Weights of a small image VAE: decoder norm layernorm, adamw at rate 0.0013.
Rows from block 9 of the encoder, named by matrix and row number. Rows with one number belong to one attention dimension. Each number is 128 + 32 x the weight over its row's rms, rounded and kept within 0 to 255. All counts start at 0. After the name is the row's rms in percent of the matrix's.
# v: attention query, key and value (stacked) (encoder.blocks.9.attn.qkv.weight, 960x320, the v third), inputs 300-319
# proj: attention output (encoder.blocks.9.attn.proj.weight, 320x320, transposed), outputs 300-319
v.39 085 [169 132 153 125 125 114 106 151 146  88 114 158 109 145 121 118 107 131 149 165]
proj.39 097 [130 109 141 127 126 103 126 134 126 133  83  95 174 114 197 167 122  85 108 117]
v.40 095 [144 144 195 128 123  80 104 110 120 125 144 131 118 137 196 145 153  87 145 132]
proj.40 083 [103 123 120 114 129  86 197 137 124 129  94 130 176 105 203 129  97 139 114 118]
v.41 076 [105 109 164 116 151 102 106 127 131  75 161 162 112 126 123 147 123 124 172 134]
proj.41 069 [130 117  97 131 124 149 138 112 132 127 116 136 158 125 182 124 158 105  84 134]
v.42 083 [147 105 146 147 150  91 135 155 135 152 165 104 113 117 174  68 165  63  89 165]
proj.42 072 [121 150 128 121 131 210 102 145 128 127 108 141  86 116 146 188 108 131 176 120]
v.43 077 [ 89 155 146 133 115 152 148 130 164  91 152 121 100 105 122 146 176  68 151 128]
proj.43 057 [122 137  66 191 134  68 139 133 127 128 113 146 156 116 219 116  82 140 166 115]
v.44 076 [167  85  73  46 159  53 144 143 176 130 158 105 138 140 117 101 158 176  67  99]
proj.44 072 [152 122 186 152 134 245  73 136 132 126 173 133  48 139  56 157 113 129 151 121]
v.45 080 [108 125 158  80 112 137 106 116 117  90 126 115 108 141 132 174 129 150 199 141]
proj.45 071 [121 144  82 115 125  96 154  99 133 130 142 112 201 115 184 103 172 115  78 129]
v.46 086 [157 115  93 177 125 110 127 119 127 113 137 132  84 126  70  81 117 132 185 135]
proj.46 069 [134 120 126 110 123 184  83 117 125 128 133  77 145 135 166 144 134  93 115 142]
v.47 079 [136 128 164 124 108 108  65 145 125 126 156 184 107 151 125 177 165 150 161 103]
proj.47 067 [112 154  98 145 129 151 211 111 136 123 123 121 160 134 254 129 111 143 108 113]
v.48 080 [ 98 125 116 149 148 140  86 116 140  96 170 117  90 114 218 159  94 150  68 145]
proj.48 073 [115 125 164 147 128  98 159 137 133 125  86 166 140 128  62 128 112 175 160 128]
v.49 075 [ 87  74 150 114 126  94  92 146  88 133  92 102  83 111  73 159 108 135 150 144]
proj.49 062 [133 112 104 225 126 154 176 122 128 132 153 157 213 111 228  94 148  95 103 136]
v.50 074 [ 93 175 158  84 101  90  78 115  97 149 170 133 136  92 138 121 154 152 147 148]
proj.50 062 [123 136 129  90 133 208 124 120 134 123 122 112  99 131 145 169  97 130 154 103]
v.51 077 [168 107 147 109 116 157 175 125 150 119 138 130 166 136 164 160 116 111 137  85]
proj.51 073 [122 134 122 134 126  58 119 128 131 126 123 135 134 137  95 101 126 156 115 133]
v.52 087 [133 117 118  82 136 155 107 137  94 142 130 180 118 113 199 175 136  72 175 131]
proj.52 092 [126 131 151 121 128  65 194 111 131 129 147 141 215 119 195  97 128 149  74 125]
v.53 077 [ 92 151 111  93  97 133 177  92 104  96  93 177 114 157 113 162 155 176 136 163]
proj.53 066 [137 108 155 177 128 215  67 148 131 129 115  96 114 131  53 182 137  85 150 121]
v.54 079 [107  96 118  90 137  97 125 120 172 101 152 149 201 123 164 104  92 114 124 175]
proj.54 063 [147 108 136 203 122 175 101 119 129 137 103 126 143 121 111 118 121 113 103 133]
v.55 081 [119 177 119 130 146 103 137 132 109 139  78  84 145 163 107  98 147 226 157 140]
proj.55 079 [136 107 107 127 126 255 105 121 124 129 166 118  61 132 141 143 169 112 159 126]
v.56 085 [109 138 116 157 108 139 164 113 130 117 159 118 115 137 190 153 148 145  87 169]
proj.56 072 [125 107 182  73 126  92 109 129 126 127  98 109 107 137  74 139 117 103 132 115]
v.57 082 [100 113 124  92 140 151 120 108 116 141 115 141 177 126 146 169 155 133 147  98]
proj.57 073 [121 123 107 131 119 116 123 128 123 135 111  73 138 116 200 152 126  96  88 133]
v.58 082 [ 90  99 107 166  86  58  93 135 140 104 125 169  71  83  97  73 123  85 116  89]
proj.58 072 [129 143 121  93 134 220 113 136 127 120 146 112  91 147 143 159 109 132 175 113]
v.59 084 [137 143 166 165 127 113  81  92 142 162 136 103 147 106 146 131 162  72 118 142]
proj.59 087 [129 131 130 107 131 142 140 136 131 123 150 128  88 127 110 127 108 173 174 118]
v.60 083 [125 100 150  87 111 139 138 157  99  97 114 145  83 160 150 142 156  80 170 111]
proj.60 083 [126 139 118 129 126  71 133 118 127 131  82 104 171 104 189 145 137 112  83 130]
v.61 073 [128  93 129 124 112  41 154  98 106 122 131 157 143  96 121 115  75 181  99 164]
proj.61 068 [123 104 155 101 125 248  89 126 126 124 151  90  90 140 143 156 142 118 147 140]
v.62 088 [136 130 112 178 149  30  91 108 145 122  87  94  83 124 142  82 140 170  91 162]
proj.62 089 [133 107 144 122 131 242  97 148 128 125 135 139  50 128  71 152 122 127 193 112]
v.63 076 [142 167 125 131 121 117 131 131 150 112 184 108 178 103 120  95 104 125  93 109]
proj.63 074 [128 144 117 110 130 167  83 134 133 128 165 111  89 122  74 155 112 141 199 119]
v.64 112 [150 124 152 114 121 184 220 140 116 135 150  85 164 140 210 105 195  98 112 152]
proj.64 108 [120 139 124  92 134  80 110 141 125 126 147  98 105 124  10 150 107 139 154 120]
v.65 106 [147 106 178  99 148 231 104 117 118 111 156 114 188 151 126 131 134 154 116 118]
proj.65 098 [114 115 102 141 128  73 126 124 131 129  69 155  76 114 132 115 117 119 164 114]
v.66 113 [110 125 148 121 106 124 154  92 123 138  85 146 110 121 180 108 100 145 138  97]
proj.66 109 [121 165 153 118 135 103 119 134 135 122 146 110 120 111  61 151 130 136 115 126]
v.67 094 [154 140  87 121 106  54 155 116 136 138 143 132 182 126 177 125 137 124  95 122]
proj.67 082 [124 143 156  94 129 175 127 123 121 133 125 136 102 125  59 175 126 159 159 131]
v.68 099 [ 98  91 136 165 143 127 178 100 106 157  89 111 146 133 103 119 142 125  95 118]
proj.68 097 [126 135 192  87 122 197  88 128 120 127 137 125  84 136 148 143 135 159 137 153]
v.69 117 [134 111 138 184 148 133 157 125 152 139  77 119 182 124 204 131 143 102 112 119]
proj.69 117 [127 128 139  31 120 119  89 116 117 130 168 137  93 127  59 127 142 162 150 148]
v.70 110 [128 128 109 171 136  53  89 112 104 151 114 113 110 132 129 117 137 127 144 127]
proj.70 108 [138 117 151  76 117 167 133 122 119 133 148 154 142 147 165 127 118 147 109 138]
v.71 099 [157 139 129 142 145  76  69 134 143 109 137 125 158 126   4 175  79 139 142 124]
proj.71 092 [131 114 108 170 129 240 130 113 137 127  83 118  67 123 255 107 162 134 140 137]
v.72 091 [163  98 162  92 122 150 129 105  89 161  64 140 166 116  97 167 107 126 150 147]
proj.72 076 [132 158 102 186 135  72 150 133 136 123 180 139 109 128 138 116 134 150 125 129]
v.73 108 [141 142 101  84 140 102 176 119 109 159 216 154  76 109 130  98 107  96 162 103]
proj.73 098 [120 162 158 147 138 178 113 132 141 123  80 110 149 123 142 166 111 151 130 110]
v.74 108 [137 125 105 117 116 161 172 137 113 106 137 171 139 107 150 122  80 127 122 170]
proj.74 108 [127 149 112 202 138 114 133 143 140 121 138  99 120 121  80 132 135 116 133 116]
v.75 099 [157 169 124 127 122 102 172 138 137  97 115 135 108 159 101 136 115 142 141 133]
proj.75 092 [125 135 142 129 128 117 127 135 136 124 105 111 134 117 145 115 138 154 129 134]
v.76 102 [138 145  86 165 149  89  51 141 133 115 100 104 119 129  41 104 147 111 140 126]
proj.76 103 [144 101 139 138 127 248 129 135 125 127 167 142  95 155 193 116 137 131 147 144]
v.77 098 [137 111 125 125 145 112 122 106 128 110 153 121  97 126 133 129 117 141 167 109]
proj.77 089 [138  95  84 117 127  75 151 131 126 131 129 176 145 139  94 117 130 114 104 122]
v.78 105 [125 141 176 140 165 158  73 147 132 135 163 126 121 148  92 156 170 118 166 138]
proj.78 090 [134 105 127 161 129  98 156 124 133 128  84 118 119 125 236  92 129  93 105 119]
v.79 112 [139 103 159 104 133 160  86 125 136 149 153 134  82 126 171 135 162 137 136 117]
proj.79 114 [123 129 129  80 129  99 155 109 124 128 114 119 165 142 176 121 105 109  99 115]
v.80 122 [105 125 173  73 113 157 150  99 119 104 141 132 173 117 162 104 140 135  90 156]
proj.80 125 [113 147 129 151 139 117 119 137 132 125  97 123 104 107  46 143 121 134 163 109]
v.81 091 [158 124 122 154 162  71 133 117 123 118 113 113  88 121 110 154 179 147 150 121]
proj.81 078 [125 115  91 107 125 186 117 136 118 132 121 143 117 146 165 143 130 125 150 132]
v.82 090 [ 89 167 156 143 137 170 111 159 118 146 111 117 148 120 144 133 136 163  82 156]
proj.82 068 [138  83 117  96 126 124 129 128 121 127 151 157 135 139  39  90 120 113 127 132]
v.83 092 [118 101 115  88 102 103 126 142 120 135 218  92 184 117  66 163 130  94 119 158]
proj.83 101 [117 157  95 212 136 219 121 135 134 127  65 151  89 121 147 149 115 135 181 113]
v.84 143 [149 124 102 177 136 108 166 133 137 141  47 152 159 128 175 101 116 120 135 113]
proj.84 135 [139 151 175  69 122 119  77 127 124 130 185 124 113 124  91 162 147 147 115 154]
v.85 136 [137 152 130  84 110 175  64 147 120 113 172 113  59 134  71 115 154 160 187 134]
proj.85 123 [129 120  98 156 126 116 162 128 124 132 122 139 194 148 175 135  99 112  97 121]
v.86 112 [102  84 193 157 115 201 189 121 136 132  80 126 200 130 184  96  88 145 100 128]
proj.86 110 [121 130 107  89 125  62  98 115 126 128 148 115  91 117  61 112 141 135 153 140]
v.87 103 [113 144 135  66 144 177  87 131 147 111 177 112 144 114  87 121 113 163  89 158]
proj.87 109 [121 125  90 249 129 165 151 140 133 130  96 132 141 131 162 118 120  85 137 112]
v.88 123 [137 135  68 164 134  38 174 134 144 104  83 121 138 147 153  87 101 111 101 105]
proj.88 105 [132 143 182 105 123 188  75 134 121 129 157 121 134 129 109 169 128 161 128 145]
v.89 114 [145 139 138 121 131  88 118 146 127 104 148  84 110 148  87  90 166 156 110 102]
proj.89 111 [137 115 112 147 123 178 101 120 124 132 103 147 137 145 197 149 119 116 138 134]
v.90 100 [139 120 167 138 100 122 121 144  98  92 174 129 162  97 109 118 161 127 117  91]
proj.90 083 [125 118  96 147 127 161 122 135 122 131  98 161 119 143 140 121  92 125 172 122]
v.91 151 [115 141 129 118 124  79  58 154 132 131 181  96  70 126  49 135 116 148 153 121]
proj.91 150 [129 104  99 162 125 193 161 122 124 131  99 133 158 144 195 137 125 116 119 108]
v.92 115 [114 122 164 104 139 138  72 164 114 125 181 119 137  98   0 152 130 125 128 133]
proj.92 116 [120 106  75 207 130 168 158 120 130 127  74 162 126 124 241 108 119 110 150 111]
v.93 117 [134 108 102 128 124  96 162 145 153 144 149  81 128 137 139 106 157 116 131 109]
proj.93 115 [134 131 131  98 125 177  84 126 124 131 107 142 132 137 123 159 125 127 140 129]
v.94 104 [119 120 109 109 104  97 169 148 148 141 193 137 142 115 143  81 132 131 112 123]
proj.94 101 [121 134  84 159 132 208  95 129 128 130  93 146  89 134 100 163 118 116 190 114]
v.95 098 [133 162 154  93 155 255 149 134 153 140 149 144 136 148 219 183 150 151 102 112]
proj.95 085 [119 135  96 109 123   0 144 132 131 127 155 103 115 128  53  92 111 112 115 129]
v.96 082 [ 98 169 171 148 125 178 186  75 130 155 250  95 168  95 174  98 147 109  90 149]
proj.96 083 [136 145 111 142 136 131  85 138 137 122  43  97  95 110  96 137 119 115 165 111]
v.97 092 [101  95 118 173 118 196 120 108 111 131 148  81 148 145 192 113 131 141 186 118]
proj.97 080 [146 141 146  94 123  91 107 138 119 134 103  93 134 126  71 127 158 156  87 149]
v.98 126 [118 105 103 197 147 128 149 169 157 137 175  77 121 143 114 164 164 113 133  96]
proj.98 121 [142  97 134 108 122 111 103 110 109 131 117 197  89 154 122 108 163 166 160 158]
v.99 106 [144 114 104 117 142 146 202  92 108 126 136 130 143 160 179  64 113 104  85 147]
proj.99 083 [131 157 152 134 129 155  69 152 122 127  98 108  99 138  15 187 115 157 129 135]
v.100 101 [149 151 139 125 101 123 204 130 144 115 204 125 206 106 112 114 103  93 104 153]
proj.100 103 [114 149 151 156 133 196  85 134 137 128  49  82 135 103 144 168 121 133 152 109]
v.101 081 [152 138 148 121 155 101  98  96 143 168 144 157  91 119 113 130 113  86 109 137]
proj.101 073 [125  98 110 159 128 196 168 120 129 129 164 137 151 118 166 135 126 105 119 123]
v.102 119 [113 122 154 141 118 182 136  98 141 141  70 141 126 140 141 121 126 139 153  99]
proj.102 118 [129 165 133 147 130  67 149 140 126 130 191 127 155 132 124 132 121 132 102 134]
v.103 131 [152 134 128 126 110 202 174 143 132 123 165 126 142 143 163 150 160 137 103 121]
proj.103 132 [117 127 118 135 129  85 124 126 135 125  61  87 131 113 133 127  94 138 168 106]
v.104 092 [139 147 108 118 143 119 139 117 118  88  95 142  62 142 155 124 115 174 154 124]
proj.104 085 [138 110 158 165 121  98 115 144 123 130 196 156 132 144  91 124 147 112 101 140]
v.105 105 [126  98 125 121 121 139  96 122 138 121 137 141 133 138 180 191 136 162 104  97]
proj.105 099 [122 113 102  97 127  35 191 117 128 129 152 132 147 131  86  99  96 121 129 122]
v.106 111 [120 162 126 141 140 168 165 136 109 161 204 150 184 151 195 156 146 139 119 114]
proj.106 119 [114 142 162  88 133 122 122 126 137 123  46  74 146 106 130 133 114 122 124 111]
v.107 113 [145  75 119  93 117 216 184  96 128 118 135 125 140 149 197  85 148 119 103 118]
proj.107 116 [112 158 116 146 127  42 106 147 132 131  97 107 164 113  62 165 113 147 116 140]
v.108 093 [123 166 136 146 127 112 237  84 101 139 189 168 136 118 135 126 121 140 136 165]
proj.108 090 [132 138 147 134 129 179  66 145 130 124  84  93 100 120 102 129 137 134 139 120]
v.109 128 [131 148 114 122 113 110  94 126 108 126 104 157 150 127 101 155 144 117 165 158]
proj.109 132 [118 143 139 116 133 129 178 109 139 125 132  99 138 113 182 138 109 110 108  88]
v.110 089 [ 84 156 141 170 127 160  79 120 123 113  97 127 108 110 135 156 121 114 115 166]
proj.110 084 [136 111  82 110 129  70 135 133 128 125 177 166 116 135 101  96 134 127 144 114]
v.111 108 [134 135 150 116 128 183  79 136  99 111 106 183 132 147  94 132 118 109 141 110]
proj.111 102 [111 121 102 148 127 103 176 139 125 132 148 138 147 128  69 147 104 124 132 130]
v.112 077 [ 96 105 148 199 103 130 204 164 140 127 178 115 183 125 140 106 163  97  63  93]
proj.112 072 [123 129 132  96 126 127  98  99 119 130  59 123 145 116 141 144 147 120 109 140]
v.113 093 [143 140 108 140 170  78 112 130 127 149  62 163 112 149  88 128 130 147 139 140]
proj.113 092 [139 100 105 153 126 126 130 114 126 128 205 160  70 143 200 101 164  90 132 135]
v.114 113 [113 107 110 114 133 159 140 151 140 117 113 106 106 144 149 116 119 160 151 120]
proj.114 113 [122 162 133 165 125 116 113 134 121 130 177 149 153 146 104 130 127 152  97 149]
v.115 100 [112 101 142 121 139 118 193  99 124 146 210 112 194 104 185  83 122 142 110 119]
proj.115 104 [120 133  97 124 130 111  89 137 132 127  65  94  97 125  59 147 107 106 173 128]
v.116 083 [141 172 138 122 104 170 174 156 145 126 197 152 160 151  72 129  93 100 157 105]
proj.116 081 [132 134 125 164 131 113 108 127 139 125  63  89 107 100 159 105 138 135 120 123]
v.117 092 [ 94 153 140 173 148 157 184 106 149 125 185 130 224 131 160 127 119 111 125 119]
proj.117 087 [119 121 142  90 128 123  99 129 125 131  56  96 115 110  51 131 117 157 139 139]
v.118 090 [143 136  97  81 146 195 172 134 139 100 169 172 150 164 186  94  95 156 136 133]
proj.118 094 [110 154 147 148 134  97  92 140 139 125  72  68 134 106  92 162 119 119 126 118]
v.119 081 [137 173 112 158 102 107 109 139 132 131 151 145 113  94 104 174 162 102  94 152]
proj.119 083 [142  88 151  91 123 154 120 118 129 128 138 114 107 143 108  63 141 138 130 136]
v.120 089 [109 110 102 110 134  97 193  95 147 144 224  88 122 156 162  82 171 131  50  96]
proj.120 091 [131 136 154 153 131 213  63 140 131 122  62 139 108 126 147 147 131 132 155 134]
v.121 102 [116  90 119  99 104 184 138 143 129 137  94  98 101 143 170 142 160 130 145  98]
proj.121 104 [129 144 161 157 127  99 106 129 129 128 138 129 147 147  98 128 130 127 100 136]
v.122 089 [128 149 122 172 158 107 177 159 144 121 165 158 113 141 137 105 146 108 136 108]
proj.122 092 [139 144 123  93 134 113 126 129 130 127 117 143 113 126 170 153 137 106  99 119]
v.123 086 [161  90 114 127 157  97 105 116 157  99 113 120 120 108 124 147 122 162 101 153]
proj.123 072 [111 163 145 126 130 123 135 116 132 126 161 167 110 147 138 154 139 101 125 133]
v.124 087 [144 121  85 123 138  95 119 140  95 156  97 167 138 107 123  76 118 190 111 153]
proj.124 081 [123 158 129 160 133 103 121 129 140 120 179  83 120 145 131 138 124 117 155 125]
v.125 135 [125 107 121 220 115  16  73 146 123 149 151  84 128 118  98 144 127 108 129 115]
proj.125 131 [136  75 125  84 120 169 149 112 115 131 133 186  92 146 151 100 156 142 164 145]
v.126 103 [136 157  92 170 141  83 172 146 113 136 170  98 167 134 137 101 187 130  96 158]
proj.126 109 [120 127 144 141 132 179 118 142 132 127  77  97 139 111  77 146  95 142 160  97]
v.127 085 [147 183 167 211 129 152 148 129 147 143 118 111 165 137 191 133 194 126 125 124]
proj.127 071 [135 125 157  80 122  42 100 144 117 132 107  99 117 133  30 133 111 140 112 144]
v.128 097 [118 131 144  94 118  92 133  92  99 111 154 137  82 115  69 116 140 169 158 122]
proj.128 086 [129 149 141 212 141 182 109 144 140 120 104 121 149 126 175 144 111 126 138 106]
v.129 086 [ 83 160 147 172 152 127 145 149 121 102  98 139 195 121 152 158 154 122 105 143]
proj.129 078 [118 109 131 111 126 157 110 124 124 126 110 141  57 127  84  89 117 162 181 126]
v.130 102 [139 109 136 157 156  35 164 131 126 149 185  86 203 112 163 117 117 135  91  88]
proj.130 097 [124 145 147  54 125 208  94  98 126 131  46 126  86 111  94 154 146 169 173 126]
v.131 111 [106 111 118  55 144  90  67 125 118 128 146 111  39 128  41 141 112 195 160 121]
proj.131 112 [113 137  94 198 135 133 120 134 134 124 110 138 172 125 224 146 111  92 121 109]
v.132 118 [118 146 125 168 152 128 156 150 146 115 110  94 163 106 168 125 132  94  62 135]
proj.132 113 [120 116 147  86 130 173 116 130 124 129 147 146  52 140   5 141 106 146 196 125]
v.133 088 [130 125 141 107 129 121  86 121  91  90 104 170 126  99  70 111 124 142 128 107]
proj.133 069 [130 135  92 147 126  85 182 118 131 130 166 111 171 132 255  95 153 140  83 144]
v.134 108 [124 113 119  68 134  15 157 118  94 141 164 130  75 138 125  91 145 125 110 126]
proj.134 101 [130 146 141 124 131 200  73 122 131 127  77 151 142 125 148 170 115 122 152 115]
v.135 112 [120 108 106 218 107 161 144 105 127 144 125 141 167  98 160 101 119 100  76 118]
proj.135 109 [136 140 128  78 122 180 121 126 119 133 141 113  84 138  50 137 133 183 147 140]
v.136 095 [129 158 179 103 138 137 163 126 114 113 102 105 111 127 145 101 127 117 146 108]
proj.136 098 [134 115 109 157 128  98 120 123 133 128 121 129 166 119 145 102 144 112 114 120]
v.137 131 [124 109 110 150 101 114 158 128 104 129 119 101 205 131 135 119 134 109  93  92]
proj.137 143 [132 135 136 119 128 158 102 140 124 129 153 149  43 137  36 132 126 177 187 149]
v.138 126 [145  97 109 213 147 152 168  97 139 116 153 120 168 145 143 150 149  81  81 106]
proj.138 120 [134 124 130  44 125 154 107 103 117 130 142 147  49 141  93  99 135 172 156 146]
v.139 089 [143  97 120  64  95 148  83 134 103 110  89 141 142 127  73 186 102 167 166 115]
proj.139 084 [121 116  82 217 128  89 147 125 130 125 188 157 123 139 174  97 151 108 101 140]
v.140 107 [125 147 138  92 150 187 193 143 126 155 180 121  78 159 147 125  96 108 118 141]
proj.140 116 [121 138 149 143 132  90  99 127 137 123  47  99 154 111 182 142 121 133 120 116]
v.141 102 [153 118  42  58  95  66 138 133 118  97 120 122  88 139 162  90 164  79 140 108]
proj.141 084 [144 132 190 109 130 191  89 151 120 129 148 154 163 152  35 148 112 147 106 139]
v.142 099 [115  83 139 103 109  99  74 109 136  92 117 139  74 104  67 154 152 163 113 127]
proj.142 096 [121 147  95 186 133 159 143 124 130 126 146 158 149 136 213 123 123 100 133 121]
v.143 108 [135 136 141 168 138 127 172 118 120 108 183 109 177 153 126 165 112 103  52 116]
proj.143 096 [107 123 139 103 130 154 106 131 126 124  79 137  45 122  53 109 139 138 184 128]
v.144 104 [135 115 181 151 147 127 162 160 114 104 146 159 130 124 156 188 122 120  87 141]
proj.144 107 [106 147 139  75 132 105 144 119 135 122  95 103 124 108 149 126 121 143 146 112]
v.145 119 [138  87 129 185 129  87 116 136 103 119 110 111 201 143 164  95 143 108 141 132]
proj.145 117 [136 120 127  81 124 136 141 116 115 134 142 172  74 137  81 121 135 153 140 147]
v.146 083 [160 123  71  75  87 113  73 130 100  87  91 115  77 118  98 137 151 152 128 111]
proj.146 071 [141 119 121 181 137 126 144 146 131 122 173 192 149 139 128 101 120 120 145 114]
v.147 110 [134 139  89 117 145 255 127 146 139 144 113 168 116 119 129 177 140 113 137 114]
proj.147 122 [137 126 140  98 122   1 160 123 126 129 156 108 181 134 149 111 130 130  70 136]
v.148 110 [119  95 129 177 142 182  93 105 141 139 127 119 159 123 116 139 148  99 109 129]
proj.148 108 [146 117 122  86 120 117 151 129 117 135 182 161 111 138  66 106 149 146 119 152]
v.149 101 [148 143  86 163 114 151 133 138 143 124 142  89 165 121 138 152 139 104  81  96]
proj.149 100 [129 113 150  97 129 103 162 132 128 128 160 134  88 120  17 109 123 140 160 122]
v.150 115 [132 144 148  59 114 110  16 132 145 104 187  97  48 131  49 110 137 124 197 109]
proj.150 116 [120 128  89 217 137 127 171 133 137 124 112 142 196 131 183 126 109  93 105 105]
v.151 104 [148 169 123 124 115  73 104 124 125  97 145 119 109 146  35 159 105 147 140 125]
proj.151 102 [119 117  84 150 129 134 161 106 136 127 116 132 138 111 191 104 160 106 163 132]
v.152 103 [126 138 103  99  98 120  67  90 116 138 148 121  97 127  67 107 130 127 126 111]
proj.152 101 [150 120 123 194 133 188 129 138 128 129 131 173 118 131 108 123 145 132 137 126]
v.153 121 [138 126  89 117 145  35 113 138 137 129 195 102 123 141 156 109 132  89 120 123]
proj.153 131 [122 118 119 168 134 172 113 143 129 127 111 163 103 127  54 131 124 130 188 129]
v.154 130 [125 129 118 145 111 146 144 131 117 104  84 174 136 121  79 105 124 181 153 138]
proj.154 119 [147 132 142 150 124 150 109 144 133 127 145  99 134 126 173 160 152 138 104 131]
v.155 137 [147 127 149  73 130 156 187 148 112 124 168 118 138 145 163 112 112 146 117 153]
proj.155 148 [109 148 140 140 134  89 112 134 138 124  55  95 133 102 160 131 113 111 128 107]
v.156 083 [159 152 126 166  92  89 102 169 165 142  98 134 115 130  87  75 137 156 128 116]
proj.156 064 [122 147 102 136 128 201 104 127 130 130 123 123 111 129 117 154 143 163 168 124]
v.157 118 [150 153 133 131 126  91 100 160 115 138 129 119  93 137  64 132 116 120 154 134]
proj.157 116 [130 128 130 111 126 134 114 107 131 126  83 117 147 126 241 134 139  92  99 121]
v.158 087 [158 147 137 213 112 101 154 119 131  82 191 125 139 164 180 172 126 152 117 156]
proj.158 084 [114 136 134  13 120 192 103 108 120 131  80  58 102 124  70 132 128 141 140 135]
v.159 117 [121  93 115 146 113 202 161 111 158 137 153 115 169 150 179 163 103 119  91 136]
proj.159 109 [129 129 124  50 122  57 118 125 121 133 136 140  74 125  12  91 133 150 138 147]
v.160 089 [136 149 142 156 162 109  92 106  94 151 132 106 214 113 126 141 118 120 151 148]
proj.160 081 [116 137 104 117 132 210 118 119 130 125 136 103  65 133 124 139 116  99 148 127]
v.161 106 [139 129 148 105 148 101 128 113 157 150 119 141  46 103 114 122 162 109 166 120]
proj.161 102 [137 151 147 122 126  88 139 123 129 129 130 120 171 141 210 129 118 155  96 126]
v.162 100 [104 147 165 112 124 177 147 112 143 136 140 135 129 135 118 156 124 136 158 174]
proj.162 095 [125 123  84 209 135 125 122 147 137 124 140 142 112 128  77 140 124  92 164 105]
v.163 113 [150 141 140  88 100 160 175 100 134 149 186 122 198 141 170 131 144 121 127 137]
proj.163 113 [117 134  83 171 130 129 130 138 130 129 123 110 129 110  54 165 115  96 165 109]
v.164 089 [110 182 134 109 156 216 151 110  95 102 129 123 145 140 171 111 132 128 113 163]
proj.164 075 [104 118 129 102 126  88 163 137 126 129 112 113 176 108  63 140  79 138 159 112]
v.165 082 [142 141 108 153 147 112 125 119 106 141 113 152 154 118 161 117 137  92  71 179]
proj.165 067 [109 177 122 113 131 156 100 135 127 128  97 113 135 122  28 159 120 159 151 117]
v.166 082 [114  96 150  98 117 184 133 153 115 145 164 106  89 160 121  94 159  72 104 114]
proj.166 069 [114 163  80 114 131 121 122 123 131 126  85 102 160 133 153 154  80 157 159 120]
v.167 095 [113 169 153 146 136  87 144 134 135 140 138 111 110 102  74 141 172 132 117 131]
proj.167 077 [125 104 108 111 126 193  99 116 127 125 127  91  99 131 255 125 126  96 130 132]
v.168 082 [108  96 144 169 159 107  75 126  97 159 109 106 123 114 124  85 188 133 113 104]
proj.168 073 [133 148  84 176 131 154  80 120 131 128 109 113  90 131 124 167 132 116 147 135]
v.169 101 [159  99 155  88 145 124 123 149 110 147  73 128  88 151 122 172  90 135 166 134]
proj.169 094 [129 130 114 115 126  18 155 125 129 128 162 127 159 131 188  74 169 109  86 150]
v.170 081 [ 90 131 133  78 148 166  55 123 159 157  88 140 103 124  88 178 137  77  99 157]
proj.170 067 [118 169 105 171 134  53 163 148 132 125 167 173 175 136 125 141 118 158  96 126]
v.171 080 [153 127 123 103 127 178  69  72 120 176  71 166 165 156 118 137 170  75 173 107]
proj.171 066 [150 134 152 118 133 113 132 145 133 125 168 113  75 141  88 117 141 184 122 140]
v.172 092 [154  89 111 184 115  93 111 116 137 133 113 127  25 101 131 150 161 116 114  97]
proj.172 080 [133 142 197  78 123 197 106 116 119 131 106 118 143 142 146 140 116 168  87 148]
v.173 075 [135 133 177  49  98 190  70 138 136 102  87 118 144  90 149 162  79 150 147 127]
proj.173 064 [123 120 142 166 133  86 143 135 133 124 189 152  75 148 173 104 109 104 132  94]
v.174 103 [106 135 101  83 131  89 100 159  96 116 118 142 144 119 224 170 119 114 146 117]
proj.174 101 [140 129 164  97 124  78 163 126 127 130 143 119 141 137 154 107 136 145  68 133]
v.175 120 [127 164 124 213 140 108 133 118 121 124 143 129 185 136  96 103 149 117  88 129]
proj.175 108 [109  99 118 110 127 205 109 129 126 125 104 121  76 121 119 136 114 119 166 131]
v.176 078 [130  69 147  83 132 224 115 158  92 102 127  93 121 172 147 130 112 112 114  89]
proj.176 070 [125 146 177 103 133  43 175 139 129 127 103 176 172 133  72 121 107 188 129 132]
v.177 085 [132 122 118  76 171  78 152  99 162 138 134 109 167 134 122 104 104 160 152 185]
proj.177 075 [146 124  90 205 127 203  85 131 128 132 112 121 129 123 104 168 116  96 164 110]
v.178 093 [140 137  86 133 128 150  91 134 117 161 100 114 126 153 137 154  88 130 140 156]
proj.178 082 [131 102 118 116 129  47 182 142 129 125 178 125 100 131  61  97 159 141 122 130]
v.179 082 [132 111 126 153 130 186 155  85 121 133  99  83 183 156 136  69 125 118 157 130]
proj.179 075 [116 105 103 133 126  73 113 133 123 129 123 156 113 120 151 146 100  71 144 121]
v.180 086 [114 183 117 133 106 152  91 133 137 120 100 139 111 131 178 151 140  95 141 113]
proj.180 084 [128 157 211 119 127 102 157 128 127 130 105 121 177 139  85 114 111 179  98 143]
v.181 087 [126 127 162 162 104 104 132 112 136 127 118 130 154 167  93 111 136  73 143 143]
proj.181 076 [134 116 159 106 129 217  91 103 130 125  95  95  75 130 181 116 132 135 159 114]
v.182 088 [ 96 161  89 151 106 117 164 146 161 134 128  74 177 141 100 107 101 132 110 161]
proj.182 086 [122 143  93 116 127 109 118 119 126 131 116 149 121 114  99 160 121 111 160 119]